config.yaml
model: "sound classifier"
gain_aug_db: 10
hidden_act: "relu6"
drop_path: 0.2
depths: [2, 2, 2, 2]
kernel_size: 5
expansion: 4
label_smoothing: 0.1
loss: "cross_entropy"
optimizer: "soap"
merge_dims: false
adamw_lr_other_params: 0.00085
Rows from block 5, named by matrix and row number. Rows with one number belong to one channel. Each number is 500 + 40 x the weight over its row's rms, rounded and kept within 0 to 999. All counts start at 0. Numbers have three digits each. After the name is the row's rms in percent of the matrix's.
# convs0: expand pointwise conv (model.blocks.5.convs.0.weight, 768x192x1), inputs 0-191
# convs1: depthwise width-5 conv (model.blocks.5.convs.1.weight, 768x1x5, trained with AdamW), a 5 kernel
# convs2: project pointwise conv (model.blocks.5.convs.2.weight, 192x768x1, transposed), outputs 0-191
convs0.123 099:531482515537440516507424464550478512471516523516492495514456515456549436455435489539516523497560513512537558511472543495570471417429561459429532588519451547561472502510476592476572529447532537489544447473469475538506535525464567551522544443486434484503496378540513523501471543434448464531524450507596518555543521480502508517428499514424521573507541467546498496501464468515514503482479590565533445481491521490529472492550551481481541471502537561482513585532518529568479468545515514497496524539545473559532517528507492440483435470457535457543544521527529479510466533471543492529
convs1.123 115:497513480445434
convs2.123 094:554450480518490505545488533542525584427547482481457592476552522477445483509420480540535545567542460487478535488449497528556550455523505480517498511426421468411457484510583432505498445444499450427459448521506557488429490543534512499519483471448447513548529497464519469499532458493458448560484544537485475511471506516511451504487486454501474487473499463383501535499472537497387537514466456526538601492499525476461477464480499502567511440492501470467510497519478460488431469520523535483478494500537489524498454538532472521477530490385449539520380508481519471465506531539505438539
convs0.124 087:513568549514449539465495548497410432489499499497495532549444522519473504476521414462540555458497582424503532523445520512441470487473441491521457521557501535511544552454555456508544490466515514531392501513541455434419461567535563517501540490498520493520498467515483522492523502471399572451559513466455558526534532526420505570443497545517503508493552471490544499462558478570514523441492541499500521481505512488502491554445510520530582520476556544505545476562471548492480478579455485493514491544483465507489478584422434555449516504427592545520475504521471530529501545515492520515
convs1.124 105:578536515514487
convs2.124 098:538534509502480531508446506548473567498550473480546461505507440559510507473499445530510473481444504556538447437484468480450493513391541456537473450465512519518471530467528502464594529490497474571464424460578521505518465530578468555546478448493415546467497378538531460442534538435505458497496467549449455508502502523517558532482519463564457456543461510496453553494473478495503505480531527422493523521517498462457496485409466497604465462538557460453540489447544530506482482463450557532542499536513417507528560552443457420500487482525484485525508478504550496528470522459489571492
convs0.125 102:417540488553543478503514479493562497529544437509542499524447533443506433536493505440432525460475498474531497530615521479545537550499482513467543523535474482506460470521516465581450499510510469529466528474544484505568536467556441446543533466529532490416483540430462519548514526494567531533533526510414527458523487424527482425447535454435483576455446570562479528470542430477546497518477506516532508445433430585539568554560495494499555510445545524493478542553521531486510448509483533468534483525515523527473486535460473443474559483434430486519482514494509443468482465511515445533
convs1.125 086:553542505522554
convs2.125 101:542495489533505449488487479487514515514485458445530526493504531513513503474523508460553523469463493480534544549452522469500513537486460474561436467454458486448474526513494499564485456502521508494488536557487535573531463595419500517508621543550467485457531512504438539446527539478473514473505449605496443503571475447486525474469536491473435528552559541512569474511491570548462521514433471470615536581552466573499461480517467520455476549477409483403542468439516475483482486477486471521522506551541522495524490468469491449535520611548488461486535516491503393491476561486490533517
convs0.126 103:460515454489484409522555494499480527587441528524513517495452537469480507480547481480454502498490538528540487473569515551489555506530495464548504461549431493462485497517506466557526486489516521504490519403418492458420508582548517461509485477456558523493466509499480526417490452487527482423478458473479596496475487547486466586560416549562460512562525491429498604549465555509567472531497470443476456505510514552548520510518397508473567542473515507491509469557569468542521492579502526475518381506544482540550468522531493496564531500500500461500508479509472525508527545527454467544
convs1.126 092:431499541468524
convs2.126 104:540544429541573503516524461492452548544455557516487447516495533468482509552409512488470431524594530461476463459467535487497557592504567395420464516507500536509584499527526463542513548506559507447479548465474445485453444474552511541468502482487446487543525553520493538507463531493493537507479483562564601493460518537488501495505535533456473478561499538500485532518505462464577532563450436535479528504526548463505497495432496480507511563437474599500437449500494552539443483580529473510479512567492506526520455501544492485491549497486541515488493486467493549488593529545500469424
convs0.127 104:573518526557463491535471468532473438495457521463498562488562467456517420468462529518447505532524509439504517589465378519474471480457517479518574531494437540481495464510573558575466560539481507444511493556509525480473512463549500537571528486512483496490518432560505431571412544530498550501474545519520466498440455492535510469469481495508572514511461527551443527544494490474520537525486435458502559511561481468534461550478511551478443537527478562475482579468464506460516415466502521501522518408533429470468536488454487482468463440505550579558472502497472493526444548444477487486
convs1.127 079:568476503548477
convs2.127 091:512470517508543509528485503503433440506489457514537493525535461527535534513552500535481436523507556503524483420488467544563572501532500583437489434443518500518467487517441490493527419484522500523496617551603485546567463528458522566440478430517468450425511533515602509498532408542491477516536493531568548532490541499495491434529515451467503549437478509516541560441499497448512548507515500504479425463474471485528542534478528478488552551525536545472514499519467566476511488502484498484483489487570567567460464510453423515424403539464537538480457501519528474535562548479469488502
convs0.128 091:503537556504464491532532432483525467508463481509515523520533551540454440496537484503524512558557432485529439507491547504576548525442521525468583505467458465534541462507456477434524465509536498503528541500487518495459526453435470519502515505518494493402563434508430499400506539508524569483543539499543501583463411433551533523473459511489582502514496472478500454441463447575518469557485469443548500492597558511548519510486494458431510425523494500468504476496444515513471385506559443536546530527494484498481538488470490521485561466495456494544518528508455516544488446520405554437
convs1.128 096:445531539528460
convs2.128 098:470429543505589556547501559534474530495466505471547507488520480579523493486515520537526521506539552450548525464473523554497483541465543506524523472487461527490475454529490464486539502529529541516500489596545526532500532547506578555446494479499465514448517555460538557455501527592521532515379507565432568515466568453533478572492465456516466512528489542459485507477575521556517546506524497498494458518499508489491599487525441478595488513524430475465580497582481437456473520484545499500463511520538504567504492534471550440448485532501511521521495489496511480476522520582367464561
convs0.129 103:494564445431535529505544545469525524500451567582458519507461524493512426532488572549559501486506463478402412520518558542504518473433537509502545512468515496489452551474613457582465513474511524499486457441483500463547475472513444493514508467529496519488478472458485474537498535491506525546460476532540505438491507438534474555515474537598512553461467502455462523547524450559481496518505510529463540506503477448500481482501497502494511532416513430488571449560512493495457536405482511494520537545458492464403569473484532371523519492507478487454499466470515508481575526513609480491
convs1.129 088:556467471545470
convs2.129 104:469503489488519455505441528437498505476570572487468472463511509509466481513474488490500513527463462505492553503514491547533499495382508602437551512467512497457475579462495539514571517402542523544502540471455439554528449502451428514558598488460441499521505497469430507439459469460518455448498533525434531522444523550518426489507482542556469608470537466443459471501497518555479515485508490502497491437555472485496462443481484458425475466451430545504533582497525535490454467493511477502600508480548527455487559543556530477529566488561542502509577528508483511487489542498492474539
convs0.130 103:532516417559466485444555525402550505510519499460594583528471490487563440444478455505478547485552443525572496510434477478457453514512507510529523533502489483503426505520510538517489542507482506503487454467494560502455488462473468548593505478537492623545545534497530521563493515540460543455468530404483448559492506542436458488497445526465503537550463457464517542517540500516572528515509464527535450509546531444537499493531470569470450426441495532540437563511533472485567510522517523495516447512476498556453527494574491445540541499489535555462505529506433569473473544500535561485
convs1.130 090:533545504473436
convs2.130 107:508461501483497527494541573477466512431507581513453465501527577474511506448456498521537556514507509477522458507500517510470498490477531471523430529491515504517615497480562561502529554542475487454501478577467519539464473473533447561538501469466490482435557461498581505574539561473509505568470520533423608499518463558522554513545472460510451549533497529539520591541494463465517515575495484482614514574446524583632525507452517482469548542494553488480544473509544497552533427455562494446485478528553466473506489494521513524515516474486503489421502504467454476513481489546510478511
convs0.131 097:541528505565436486507485495409473544507403502503507434426510555525454529515544565588460499534523539592426386434416488500480512507553497491469497462402537505505493534488497449486519491538476490533460495520471529482538509463490514408548502535521465516523516527507508526460484491510572532487514459487430508532526500433463444532522569467492469450471561428518525520491460477498518457467433478445515509503545572477528529482460492531379549530505535530578495521491523502556504496455472580500465520468495452503468514483551492562530497486492538554553549579472462485552516535528465510466
convs1.131 100:517509508551571
convs2.131 089:502515435537491523459551449491534520520480494501505516523490460477563456472444527451482487484424489496496508556526525496444434537475456517544580539520509462439549551519508479503511513509478453548477431562503468431472521500458495435553515491562498492425507508483502475538517498508478561470492447539490567528523375490476498558550465443542461531501449515517464484500490544448571521538430456541513477435494465523482508551463493458498440460594423506502534522468514486536554490451492458423483531450500510519555595540453535471510612516540536514489505556451461565534387487522527481528
convs0.132 097:485474527483584523434503519503551474570457504378496475484544531530512565524462515506499535483444478462562508519512502582554498479423470516403562561497502505497537534494571471480496501496556532437542508474486464462520507452502522592465467534576493456482496530500552557540508541476472489565508493549526517530475514486537522420462462545438496459504447534477550525481496495509420545516476482510473425535463502455483501517471500533457452495520504548527504483508503530500495525482446482569593489487431463531504491493440581565533510533558559467636461542531500582509571492489500495531
convs1.132 156:514495476504585
convs2.132 101:490544465538432537463528520557524504471602505552498539423556475539433536482465480542447499510503562515487548512454589463516499473507509445499491480575441501492481545475501529473519483582498476565515484556482508435463547502497472491452513448486523435606470495447482531511468503498475477524472538505454449497508495487485496467473571441549533457558522459469531524546472475512488532370481470517589534538507439529503511496472461518503505414470438492476603503541437430547458527555504512469435511570450499539538518463486495501493470555536471473465502569476545572415488523510505488494
convs0.133 092:495537468530484521539509412503530520496479512489534459508520511472537499498481469549403486490478532521437524532496560476486521496472529462460506488407527585538492488511478380520500503501461487542476549508512513495493430532493467491483451527496532461496518496512554547483450550465455448522479479526590570493522508451505526465433565486535496457493503387452504583420501505418406472489450499551491494476501558577548500455506547538508530461512537549512483480441506462492546468451515497580485585538469503564499481505418551448518454458507479476508440502597525558454531477546557511447
convs1.133 117:494468422479482
convs2.133 091:453564584548441506573516530485553546558496458559524516509488489495548540492542534505567483482548514540477476544562403494423524494480464539453489530492517496487523520513508521521493504469475543592585447478500569513478558477512520546477496520463528461521466492503460468585440542519451585534514445520509602525473457468515535512499495507560526514529510485528596411552632497492529582502482548497500556469461508448522443550472530502419451535490483480526485514487476491521497496521481542554443468502519420460502451492519538437526483513530483489542505469527474560579524467490518555487
convs0.134 098:494502439470563494456546527495480496457493441482490520497480506588518409475547476480491472548547501474483429438442448499503510470486431539447431505516480499526541478504578509575480548464563504440555390476541468568451519512530473525515463504513479494558516503526449463503570565536460487497542577474502518502506538497522481537541529473555504494461514447473520472556563475433493494491499529583556519451492469490531410547415541425473508468528483486491453448519568461468528502507509481513441432426481559572504562496445503547519501544474436499496546429491545476494438500496491448546
convs1.134 093:485460541455550
convs2.134 101:546486436436495533407495451468521486488515532517461519418472441445441517459491542469535528478482539473454506554486516457554477498529515499470529545484522533471517534493521518471489561509508561584482457501538520462444482506513375459499528519560519504464588497516498452457506438555458498407458514534552443545470447526390478481551459497440515483551498531483470452523471499513492460448481596514454447474487514576503483490463571504570461523458448519488420431436533480446443466484460479456494543497481513499433450480579532513496486480553536518476462494492477477449471463528506436510
convs0.135 103:414534418458474537471419519553469496475457485515475509556442502468433480482520498457454490512551518568518500508581408507536542481514555548480518499503543523549486547469467538507479422523464552550466501564549447451485499464573488470509421534468504485483482484568510481493503471538482486499468503503513522566477527535508456593405505529488505531486535577441523465450530507434438522498507516481541567471501458525485483505449471505551509555532502384479480488522496460547565557435523518529498511521462499491462571451553545435540553553500546454451522458485453463539460418478478508538
convs1.135 086:575466482472493
convs2.135 110:477526555474493567460504448495488525596489510507520468529518560465478475511447523469484468538549500555428490559494493484546474458504510482541513501509518549514423557551421530556451475411461454455494486547590445512414612457519533457459473459544469444531462513496552486513502479485517492523543547467575516513435511525501436539483491475535479523469540556464525469495518555506501523515552491520504513490540568467523563506479457458469502436518539533539504498560452480478531512532477456472422525528489395516485463475420492493480499511525448509426459501488615525444536430555548486537
convs0.136 104:547461438415493447471516536554580416518575550433528441522493524476569552553469571546478542528536487485471461518414600481537415535470504593528456457521437531452542497510504447509547505491487533517507462447430523490437480526490491451475486459437473501491504497476476471516528482575426565505525560514529474491529505508526537479530512499467512535441523508498487591460451496517437480511563493517507530473503504553502537465574479444422499499501458492564505495543476511522460484517473461512484511563468446543479563510389476474469572466514487498501493533479473497552527568496551473509
convs1.136 091:538482458435486
convs2.136 101:466563464493529529522455513555402542523556561492513501415464561528536506434535492505473494536493547518470572497509438433461537576519492559521530563492512506482431487519538522497566500500493496494531474479552487595481466553504539492488544496486428502445507475485454552536508604507471511445435526522447552511503488559492507431519528477568523433548458527480514537416501527479493517523456557552474524509534592471511455506541504466408498549513517548528562547548536522518457560439512482548512476461563444502559512440525550430468546490484477503527551533472481562485487448524539528488
convs0.137 100:528478488563452538492474481413501494435477525476497526502546557611507496458481512540461560515411501551602518523517487461510478514535516502542482444489461487529548589508512496552534482493504486497489436489491480512503527513553433450507488524549533541511500487426479441496485536468418486524539541415481497514419476526458513552582512569484529520476508552470519529510500575480528494474527443521420487543514463511545598481559454506529476543514517446546470482484498451489437464448572573551452460476428461520472541436517494473434550506563494497541562506491494515435533579458526494488
convs1.137 086:454496479567468
convs2.137 104:508510453514522466498506521473563542504507519426568477446469523452480486478498506543536483524499463552489509506475438416545462515459534485502493564534469578493378547530476512493478471496442460564482568510541496472473476486506462513507544513449515523550546490507468446450489569448489455488438537586568512542406480555475493488506631488485460509506518418473456498522514446466498512469471535484469439498458504530490527537533580559524455448477565433507531547567494480506556444587477487553470499452464459475537554483504465535527542557467454473502499504532491530520566464506578543453
convs0.138 098:507498495583466424492491483433433507493484486431465492496540508483476515502540514507499508563462497496456511600412443476478469457508450453435570523540499600474468532458517487528507533522494471499470508510507476489486515462489523499463503563589498496480542490541557552494480511478490565482551453482462474546496516546455441458503511482495524421542450485546459502446601431474437457483563547517439547581536545465476480488452445496508479520571479577529564496524502476466549536519379454514506519448416478516500495546546432496516510569486508490477437454536470416505504526525513514516
convs1.138 092:568466533483470
convs2.138 099:479519476594563436506468514462491564484509555447572543472514491537515531588489478492508439528477548495514436544497655531495569522456519503490538506480486553447511464546448461543477464498401459530492471480520458523488490520576479471483514542532494522436540479544453476547460445513452438461480481506518526493443446538521552479493484517518503431493502490585512554497466516532450480461510587516535501497433455529493530493483436520568483547481510473412537503558509551498489430442483555540506506475439465472475460483506513506544539508443512477554473501427484517439518554437569519512
convs0.139 104:490466501522459535517545502533459494518509515514545464504499423487477543509505488470469511514432495596502479526399531485456586488464504541554547482589415471499529530438524429519413526482472525480455500462563568438529437495493629515452541514424483536458486443464454429513493469544435485493514518604519495532563519483497463528505510540534541500558485504450554488554481566457427474579489532528496489518508486514459455498549510461469525476466557538516496498515553536492459517569526489492519528518452543470580513517511425490509552482511478548490603496496492485481456524447504478537
convs1.139 090:555535471486448
convs2.139 105:525425533527534421505510510476473495482466507512502479514509526483550543472562511527539520502443531565527408568573470461542453565412471506483486530475488500488576497564485511589521442495440449536535526492550478558525522484505473484501489480631478494489429482497469489509478499536531482502500513518504506485459557497514541532519550510445499517531539512415452605519540459502508466475470445519440507532552526515545483492503466516479430471580421467527548575456441426448450486511525469478494390466423479540531429492439505444546495506490516538502455504533509476489532482438551509472
convs0.140 107:552546458510502488503549428522515515545548436523549539472528499543520451539563488540469545436444468495547483524495597443491476517524444537480488468453529498491559443513488486498527596544384448487486520494495463476475510456549486531504436529484510502456515506545492513514553488496513476586502473493532511566521522444565430526465615482497469470513531531492460526541442501530438471510514563545593497443512489486451551530570498476502511441477481521471479556548457451434453531493436564451508504498472479439439497499392537576481520520486484532525494461527464514468538489541557452453
convs1.140 093:497566469461533
convs2.140 105:552468510464560472522546437485416473521532439528480482503517515483494574502443477499465559511585469558577466522540506450540503523480571448508509561545520498586481507565512480523463501466512482473514580539435513481549479479480505487496551512520463532431527464507481463546496479458505508472457486501525544476501504462505506468494431512502469457474487429566579527512514562557519393502507454531532568454475563485607543505516509584469532508468437591495492593487463561508536432516544501455456487501527527591447463503487551514548453511516534490494508479465579448529527522498487553499
convs0.141 101:536558471412508441513509523535458530502556512535533530499538531513510492481413543613502579396520543494496443541532502484531475397546499502553477520567548509506491414482494405517496503477495547437478538534534527473473465462468546488464516474576520538434502426553514520543447474456511531465535447498470467460494468463481487549485572577509484502490501458545488504534509482445464569581476584501519531458538449521522498447522486425477515495479502546498449528441551513504478468509503534471510498501526497488516453530495384525458530488469540524517409475459506526496421531482493485446
convs1.141 089:515545486448553
convs2.141 086:478501507485482454473438388482563513521502497472433566543460417505555511528490505515399541558534503568532474576566517600467481482559545453515524492453529468529500475495429504484470436515554539495479555446518506477467496443452471530506454494539498509470430578511427501487504450511511454501468552541535480449480478514502456584524516436492463546523547460454443478478545530537490500503467521523576522491485502460532443586515472546538473478556452431464514497525498543509501494524481462512505469488557572478486496563570491495452521564534539412473538533543502517451475529452577514488
convs0.142 114:400501489521481470416599501497542464523519444562514575480531503544519485546522456501452530471439479477475459526578470500565507544551456517520496430468472540546512596452529469487492451523525537530498478512588507484489530510470461546530494494517468493455515540526516498565420488540504520492487597516452515544468483447485485505526449543599509453488507503484512501516466505480506503490478520471551444565528551504486475442441489590473538486595448495537566540476527538501583531563501477469574574521484513468521477504378513516488503475436537459593486497519523475504498527477487545467
convs1.142 103:434487503454538
convs2.142 124:472469515476500503437475410515540459508487470524435523481424519502506526485533478503506504536540507497511439530551533487559467515499432408450532466519449542500475485501491504498515512495528542444541526397438487488513463516499468568434451476494421515485480503527542559583573496476472557565518498525587489543448501564549474491474493457472542560499411492435501575482488493559480517589532575501517541498477451478551451440486460531528468562527429502530502468469516529537501473526522583511522466601482494468432484472488454431476534400504560480467499458551522500463534462493501471514
convs0.143 095:480500534497504461502487573488460555526468493552498556507520450572478602455565430508507530506463494560463496450502424507467446530486498474513506463528574509557526504520529530437501452505570513492505471517519477504439502500488507498460459508506469510590566462524536540510483499489474493512495507522508531484484486504503488472529569499493515448524469523546530486584522471486523544586576451472486469516452520468518435516530551565452531450508455490517491534453556403541432499374509546473449501483474497454519427533568494502576534520423471499619507542565553501517506555486553462420
convs1.143 103:506483529518581
convs2.143 095:528466511598454476569530494492499405489588457504497514529493512485510551481546468481471532404544486494507458442525578618537541465545473514453428483543527528468476497547500528511548466446477512497479467541483486494495500567405469523541552433473462578463498454515433509458448497551534543527505419477521526543531533517506490501546490524504516461528527452481578492470539536510466559455471586407451488531499499501454478482481574482503485533460489585495503483529505421430481457445511528498526514496419519486524516469440527545534437513568504439513472536506472436494538501482474502477
convs0.144 102:454518488554378464483496503504463479527504467531526490441531452449500455478474495622503478504484500514447402491489494461473492524496532451529491467479461439501505495503474544557503517584472544492487538505416446438425548519505439546467483513528551530499450573526531548568504539476476525467481558534500511521456471575467464472538542517528475439501443549514497489514545519522444535459497454436514571516491436413437542497468479557583456387505517477505546524562464565507538447471478482522519474536443490537455471438529546482480490524486462492526486478480502464488540423539487542555
convs1.144 095:461529525465439
convs2.144 104:518474502472554487497483530532468512501530466482461493514480588482491488532522492476498491560451577450455519512491520509550530476517569479485494538509545509527627491476419483503491546485536475527464503586521468522494456505493469458502553473509573465392506557538497462472475511537469582474475424468467506513472443489474458449511489490483492465493449559487503483501475380572488544519503447480578503441465514552458428430518429550465522574573459436509483502594577461571470497494499538453523448464448506546456534456505492519542451476520505525525531483541523483455482476529542524414
convs0.145 099:549557481541540501519482568508458469499550535521489459492504495535454550486421513490423439524526461481415583514492414499537514489537494468502499445491445502504451461408536536466460536541515546567528523487511555495515511525534498504514500483530456520460554520469522507488507472520514579484530493521449498489417460509477466501436516476466522487461518432502521451450558513518509533471583495443486509515473528507499494552490570569446426473537484494499516462435394476492505585458503441512496479442522473554597605575497458432501567509541484495517507441493486471499461518490413456576
convs1.145 092:476456518506572
convs2.145 109:485460443459552523469508499441506499537552482475574475500446504467538444553449476484507537458485445541573487452511524449488523473456500505542467591464491543494509586499512453481472465497494491456450553496549528473497497518497572487515470466402468537581537454525492478470436468523508504452505524533443529483418482481456512451412564557510424479465530384488539446533473518394496522525540515489460502457471514511478503526543518461576440547455514474540541487554470503481463504561555548500509471440451508540476498520452499467518457442528494529525487549532532532548586485436494524416
convs0.146 100:368446502521515575467520505500497458493529491392464507513485527419536506451513502456471474466559471489454510570566465479530495491578545496549493478523422543471478506506470464541491473524506473453441490400515538472492458505501503537470477486550489494461478467473536489567503450559495470475533420469483510525583518553506456498502450529518497538471521534540420465484407538500495484509436494467507517531473491563554561498482495513536478479474555522530508521483565570492559549562519529463504504486559404511496465519567465466478492457403422508464520483464506558510517499475398534549
convs1.146 082:517458453455542
convs2.146 089:395475473467558476487502513426537488526529479470462524450483508493554441526457403543483520555438497488525547503537530532489491541498517619547527439471472392477520488476526520504446493593484482453459506493473455412496461524566507472458512553496493529495520550513510451446545519508442451451491471558527517472522550432511522546448515467501539526437509552487420498496467502497421535496514486414520474491535504463493475503490571565504549538488493442524433489493491567586493501481470502494512529446550469566522467511535526462544570439442541570520504492532492441501495476496428540528
convs0.147 108:476453471451514548470533570506526516506503550540458529420579548571472534470449498532569507423499532494513533502559595444509370493470543434507505505465457582545500517511450457517462495512484469525438514392508470426464489534534525576446539532471478505453471519516525466532499461491532452493553549542533517439530529511524541544504508459507463499483490483511501491457481508484532533510480514436486465497471505499505479537542555521511525529418520552519523552494499446486535559485473561537498487432523492454556480561507472588500497576490414473500502590549475517530526518556415541474
convs1.147 105:575465469485498
convs2.147 108:476495572431460468506519556488458532582516478540498428509485498486547519453474481523562556518515477484474470527494570446535491548478441510531537489535530533514462489596450554516550395504500392540459473499527503511479526525520514583471524532495543492516492521439505565533516464535509448561426506515569490593478527530484581480463535502499510487444483548518517550443588496463536452559477463523576493543506520508450559537424508524482543537550501444521480529560461432516498511479506501483482521497493473512509526513473480469507586526461580490421488516483596524505485417501521452459
convs0.148 106:488480493523464492494486480475474596544505410482509531504436509507504548523498492549549497456404435507484531525441585535449478432519515514502500488441531458558458461579510530491473515456528543479497535428556415496475502417502542488526445468480479489479452471500503505471451512487518474404481498529474521499425476424523485493532474503585435546516535449473472497479532504505417540486570519481509516548452472445504538472512472466462541499460592423507458533540543526488507545437483481488441542474580469434424496497541515446542522531466488523532445444419473473512486555561460518545
convs1.148 091:532460471535443
convs2.148 100:437545507492542549511528500456477491446489512490579502480531551535450537464504472529445469518449466503442552535467481522472464499518504508469541492380536525557520520506568518488556456528487464492528506430507457597564472537659562534523488510481533487445545524399544470515537506530520474445496517568455500473454479553507537555521479470583438489477460478503468520470459479510524464463498435503486521468505580462507575456571508524470487461529518509516405535451585503497533521489533521518520506532522487559432463550493522494489484525561476523532563494531441460449471499477532512441
convs0.149 095:510540505454516562537504504480471532536496540442531618445459494458534463490572515509533479494510478481497533437482462593524501502525521445524556478536500476550527471458505510475512514502427534492536547491508524485493542495536485489402520530436472516555530501486513524485533473557455491501434450459487502503507528480465434511517507529492581490529481510565438544550498582557545551577490536522571536509479501539449501542493503345531420537529522490456561514477534464509542522404478535526401516567499515483473462441535447518515535561518474484499514497517538541487516585444458454460
convs1.149 100:547562538515516
convs2.149 088:570488529495490527450489482557455513461503472504456489525453554424484529592534424506545467458516498518504554491513483486513501490510508489524488432481469530449468463558535506504485471500427412474505450504489504505534508525466506600491534488593509458483528472547488425449493561502532463467568559514438478518525482512517522511527496542494568420496523507487546501502582457515512506532498518413455547446494477543473519534521437507480486475562539482500532559479510505561483422458431563499493436501444512523480556457521498505413456541436579504552520503531458537546417453475504399592
convs0.150 088:488483421488499409442481485496465491518522482531573551505563511533462542421443448474507572499524497512496512504417483530458525562553554509500510440522551560492478534499498527427561478490513532497524551501521527475511477545456483511521491545473459464542498568517454498417572445513489549442515555478504503472499481581490546537496469466489500502513481472495468465527533464393456507361490502486542545449526501450467486448499477472583520377504531546431485562549477501448512514493495527603529538479481504470528513397525476499533554482511475496470473497493494500429450483535447501496
convs1.150 100:520465475436458
convs2.150 093:437476457471482418521561481459553484507507525538495493524498538539533506535454530510518522512473560473490475473493480534390488526505522405538481519507447550555473487432403450485462457534551440502452476572486501439561477492396475519492536404487486522512548522508473455488522497507496579469543449556464456551519477543456593502470451544492542528476543516575496502514523482546594452454509509516511482484564497538523483574480569501522535548511532477498521509496492544446544509484394454489438508533513497483552483518517479492468454440463482501501573529571502555452443553459543466500
convs0.151 093:529516527525466454482495524417462489485501546501521467515539486483525471499563513487598462491461483513447438637529515579533471499533560489513518529461485459527537556517520507449518570557500523492487602476517402504539518431464460498502489499458523537544493541456497477497451493466480475477493569516514457444471440453470528487505524577480506461501455476500493562472512492505553473532510524577441466483467488470527559552503548482531553506453501547450472512524514581451520523552551498484511563559560468486476497506539530566468392485574400448456494446475476512438535494556494558517
convs1.151 117:496452511445450
convs2.151 102:526500465508533504557544465530496472550514561518535518453478488517460486518452487501526445454539488478537467446495517538548480544525548475504410458541480490502497541523473518533503494466474483517499531517490564466469524480474576511437430549458447519492528555515416546570494473492543510490531466469422469606478551435443494461501480613483457441496516549438463520522538500535469466516493499547518440494479498456532498464531523596526516469482486447484556577498460528485550558451447551458495491454489444543459497539507522427521531551467542529385576562495510526475442431497491466414
convs0.152 110:500488544516493462468496539553530433441574500469493534502507525459459496410520475515456576451531581494487540513508522526459503404498467510482475536472512530482551473531553536453514469551469524462457478538517573413441436534468524433563498472518467561457535569487531502447524500478452444528444484458532421535463499511450438390471466466513548544446496491462492510522545487488532446531477521583505451580419516454484546515465521486413460493524500474451552474514473473557517444514490483465492513550579452501582509508511542504474514569529406518534488499505540497511540507514524545498
convs1.152 099:496494450541438
convs2.152 098:432470497475553568501499445502479563518487457498502479545508490484422510446524464494486487567494459496497503477427504528551509457535553491525486522455468473527584498489450501475547507524456435464501496460455509441558513511519488525535495464527500418545487532502449602508428488499519550495505474573447493471459521517530457499404464549620494433534492504507415386497522502583441475523555506573507485508522552534471547547579510446447580489420531475523437521457553473525540508534459505500552514488486502533415489493486515514531557485456540527498439525511491463540483432524508487472
convs0.153 095:601490492505403450452469468553456492515452455552490466497470526451433465490458519427428453534503538494456495424513547439557480442529487494489520541434477460550463471446459468499479537514507534479536570476558498538480505552504459504489532510457470467509506555447484518502572493512441483499527533521491513527497453460490492483554479452437506475597529532602453508459530505536457466459503466474448548486503483497464510486433447511548558545578581522386485527574463556420485469538500432495506508451507440456481521480469559501528541452465533518502504544504484550516509558536480472529
convs1.153 094:548532517434496
convs2.153 082:513524529502503480528475500583486517528511416514475544560513453464509417514488496425472485536491477534489462598456485561486472474482471538519504522510443460472503469488446432504512491520480554540592548464532448539505465543535539495491483537510555489366486497557516561498501522511558579579572505527505501507516460525467507530514555560561492525516481556452532469553486575530501464511510483466433544479450411468513423582499505573503531540505502490464399476520548577462528493445502517512559540478483508523431454581516468490483578515454470514515521519518482472503494556453506495456
convs0.154 103:471547444512524531532406501503527503506466477459499578522477484501531594479584415542585442496540406554516403527459496509525470464523466497475509504494506470515434501529490527522521511559540476478541515483573499485546430503475503463493518510540542526472485569504515487463535554495493565512474444522425473470501518524409502517498471503491498503523531492421491463478551442474414473521498528595480516537434518504480465544489537498528521439528530483480534481524474527595521500519456469474425465437561515529479442534575531427534467514490489445517432515561470525553519572536521582509
convs1.154 124:483523521506418
convs2.154 097:579565452505441553519487474517540530479489446476487498526453506516490502501425541447554533515503476552502517498471530452445491501538503533527517545566443530540561508554471476549511575465540577406483548574442447509457565564459552498530472539449501422518448463440452479476468510486471539518498499569469459545483471508546502528448466510494549506564511522515494566456561483441498520540483483569580479446459565510442501550513518504535563511478416453511465495533480504466469491528567503501505408457548524515481518444550525509456563576489486487463474510555527461569443471461507465505
convs0.155 103:474543560492526520486510567410513525465503541544555522486508485544480552440513478509520451520573480453497509524565512469558544474446556576471487520520510527475546592521500488527522486487492446431534448527449486443478516437451470495480491474534445455486612516512564541441517481492468509561527581506529443487421526495477507484516438509533535509559549470546415569499522413475494491450466511482470432507618522492504515426495525546521481466427440518509553513495515530492513470488473503479511529557523474523472443569436548437477431487570526485455480518490471501527528513566508469453
convs1.155 094:578524485499466
convs2.155 115:536489500449532524468501515491504458526504450432458512477501498485539456557500499477421491463491394447522476458499446538553503556567467495462437497560563493518442499435512495494579499506513538501499480550503509541544473458503463529503485471465500523492568532484508547478575440507531452561420447489472437532539485453461493456427529482531466605476537497448446445543394462506478458524479469515475468463522512429465503569522581440509522508528511460509456551499438514493532555490474501425549486453466514502499500539538501543506451518577515489530537487429452481602484557507435565499
convs0.156 105:549493455539484483539539544527456528548523567513449546514568522445517490475515437569522440409510443456580439504495448433542541455482553499413526537447551499409512469547542544521544491566504446482588513470573491492486439569557468448450527471463449473575519514498461490485493517471521561523497539500523514510503555451502442490482532477501537483535563524547504463550538502462501550482457485421517502445502414579554441437461476467484515465532505516507542499542513535481497502538444525565455500520525479498548467468458552541466527506520551538485547485515558480501516462511491413493
convs1.156 096:481461458437481
convs2.156 103:456481517460499484512483501544507576419453412527446540516470498543488486531514473503472617524532531461490446529485509477557449467560539474535469518527466470511585598488459576533478470517485458492502419558440504489554473552526486497484558536473555484517530513483540527448543516484547564456499479460473497540381463460437477537504448555476396484498511516442555447518584494474527544520521412484443513501517483529501538501514527443432485484512530429502487508470513481478536532424581525504497433467532550495549517477485458500520423544528476513506510499511489580501519508431505522503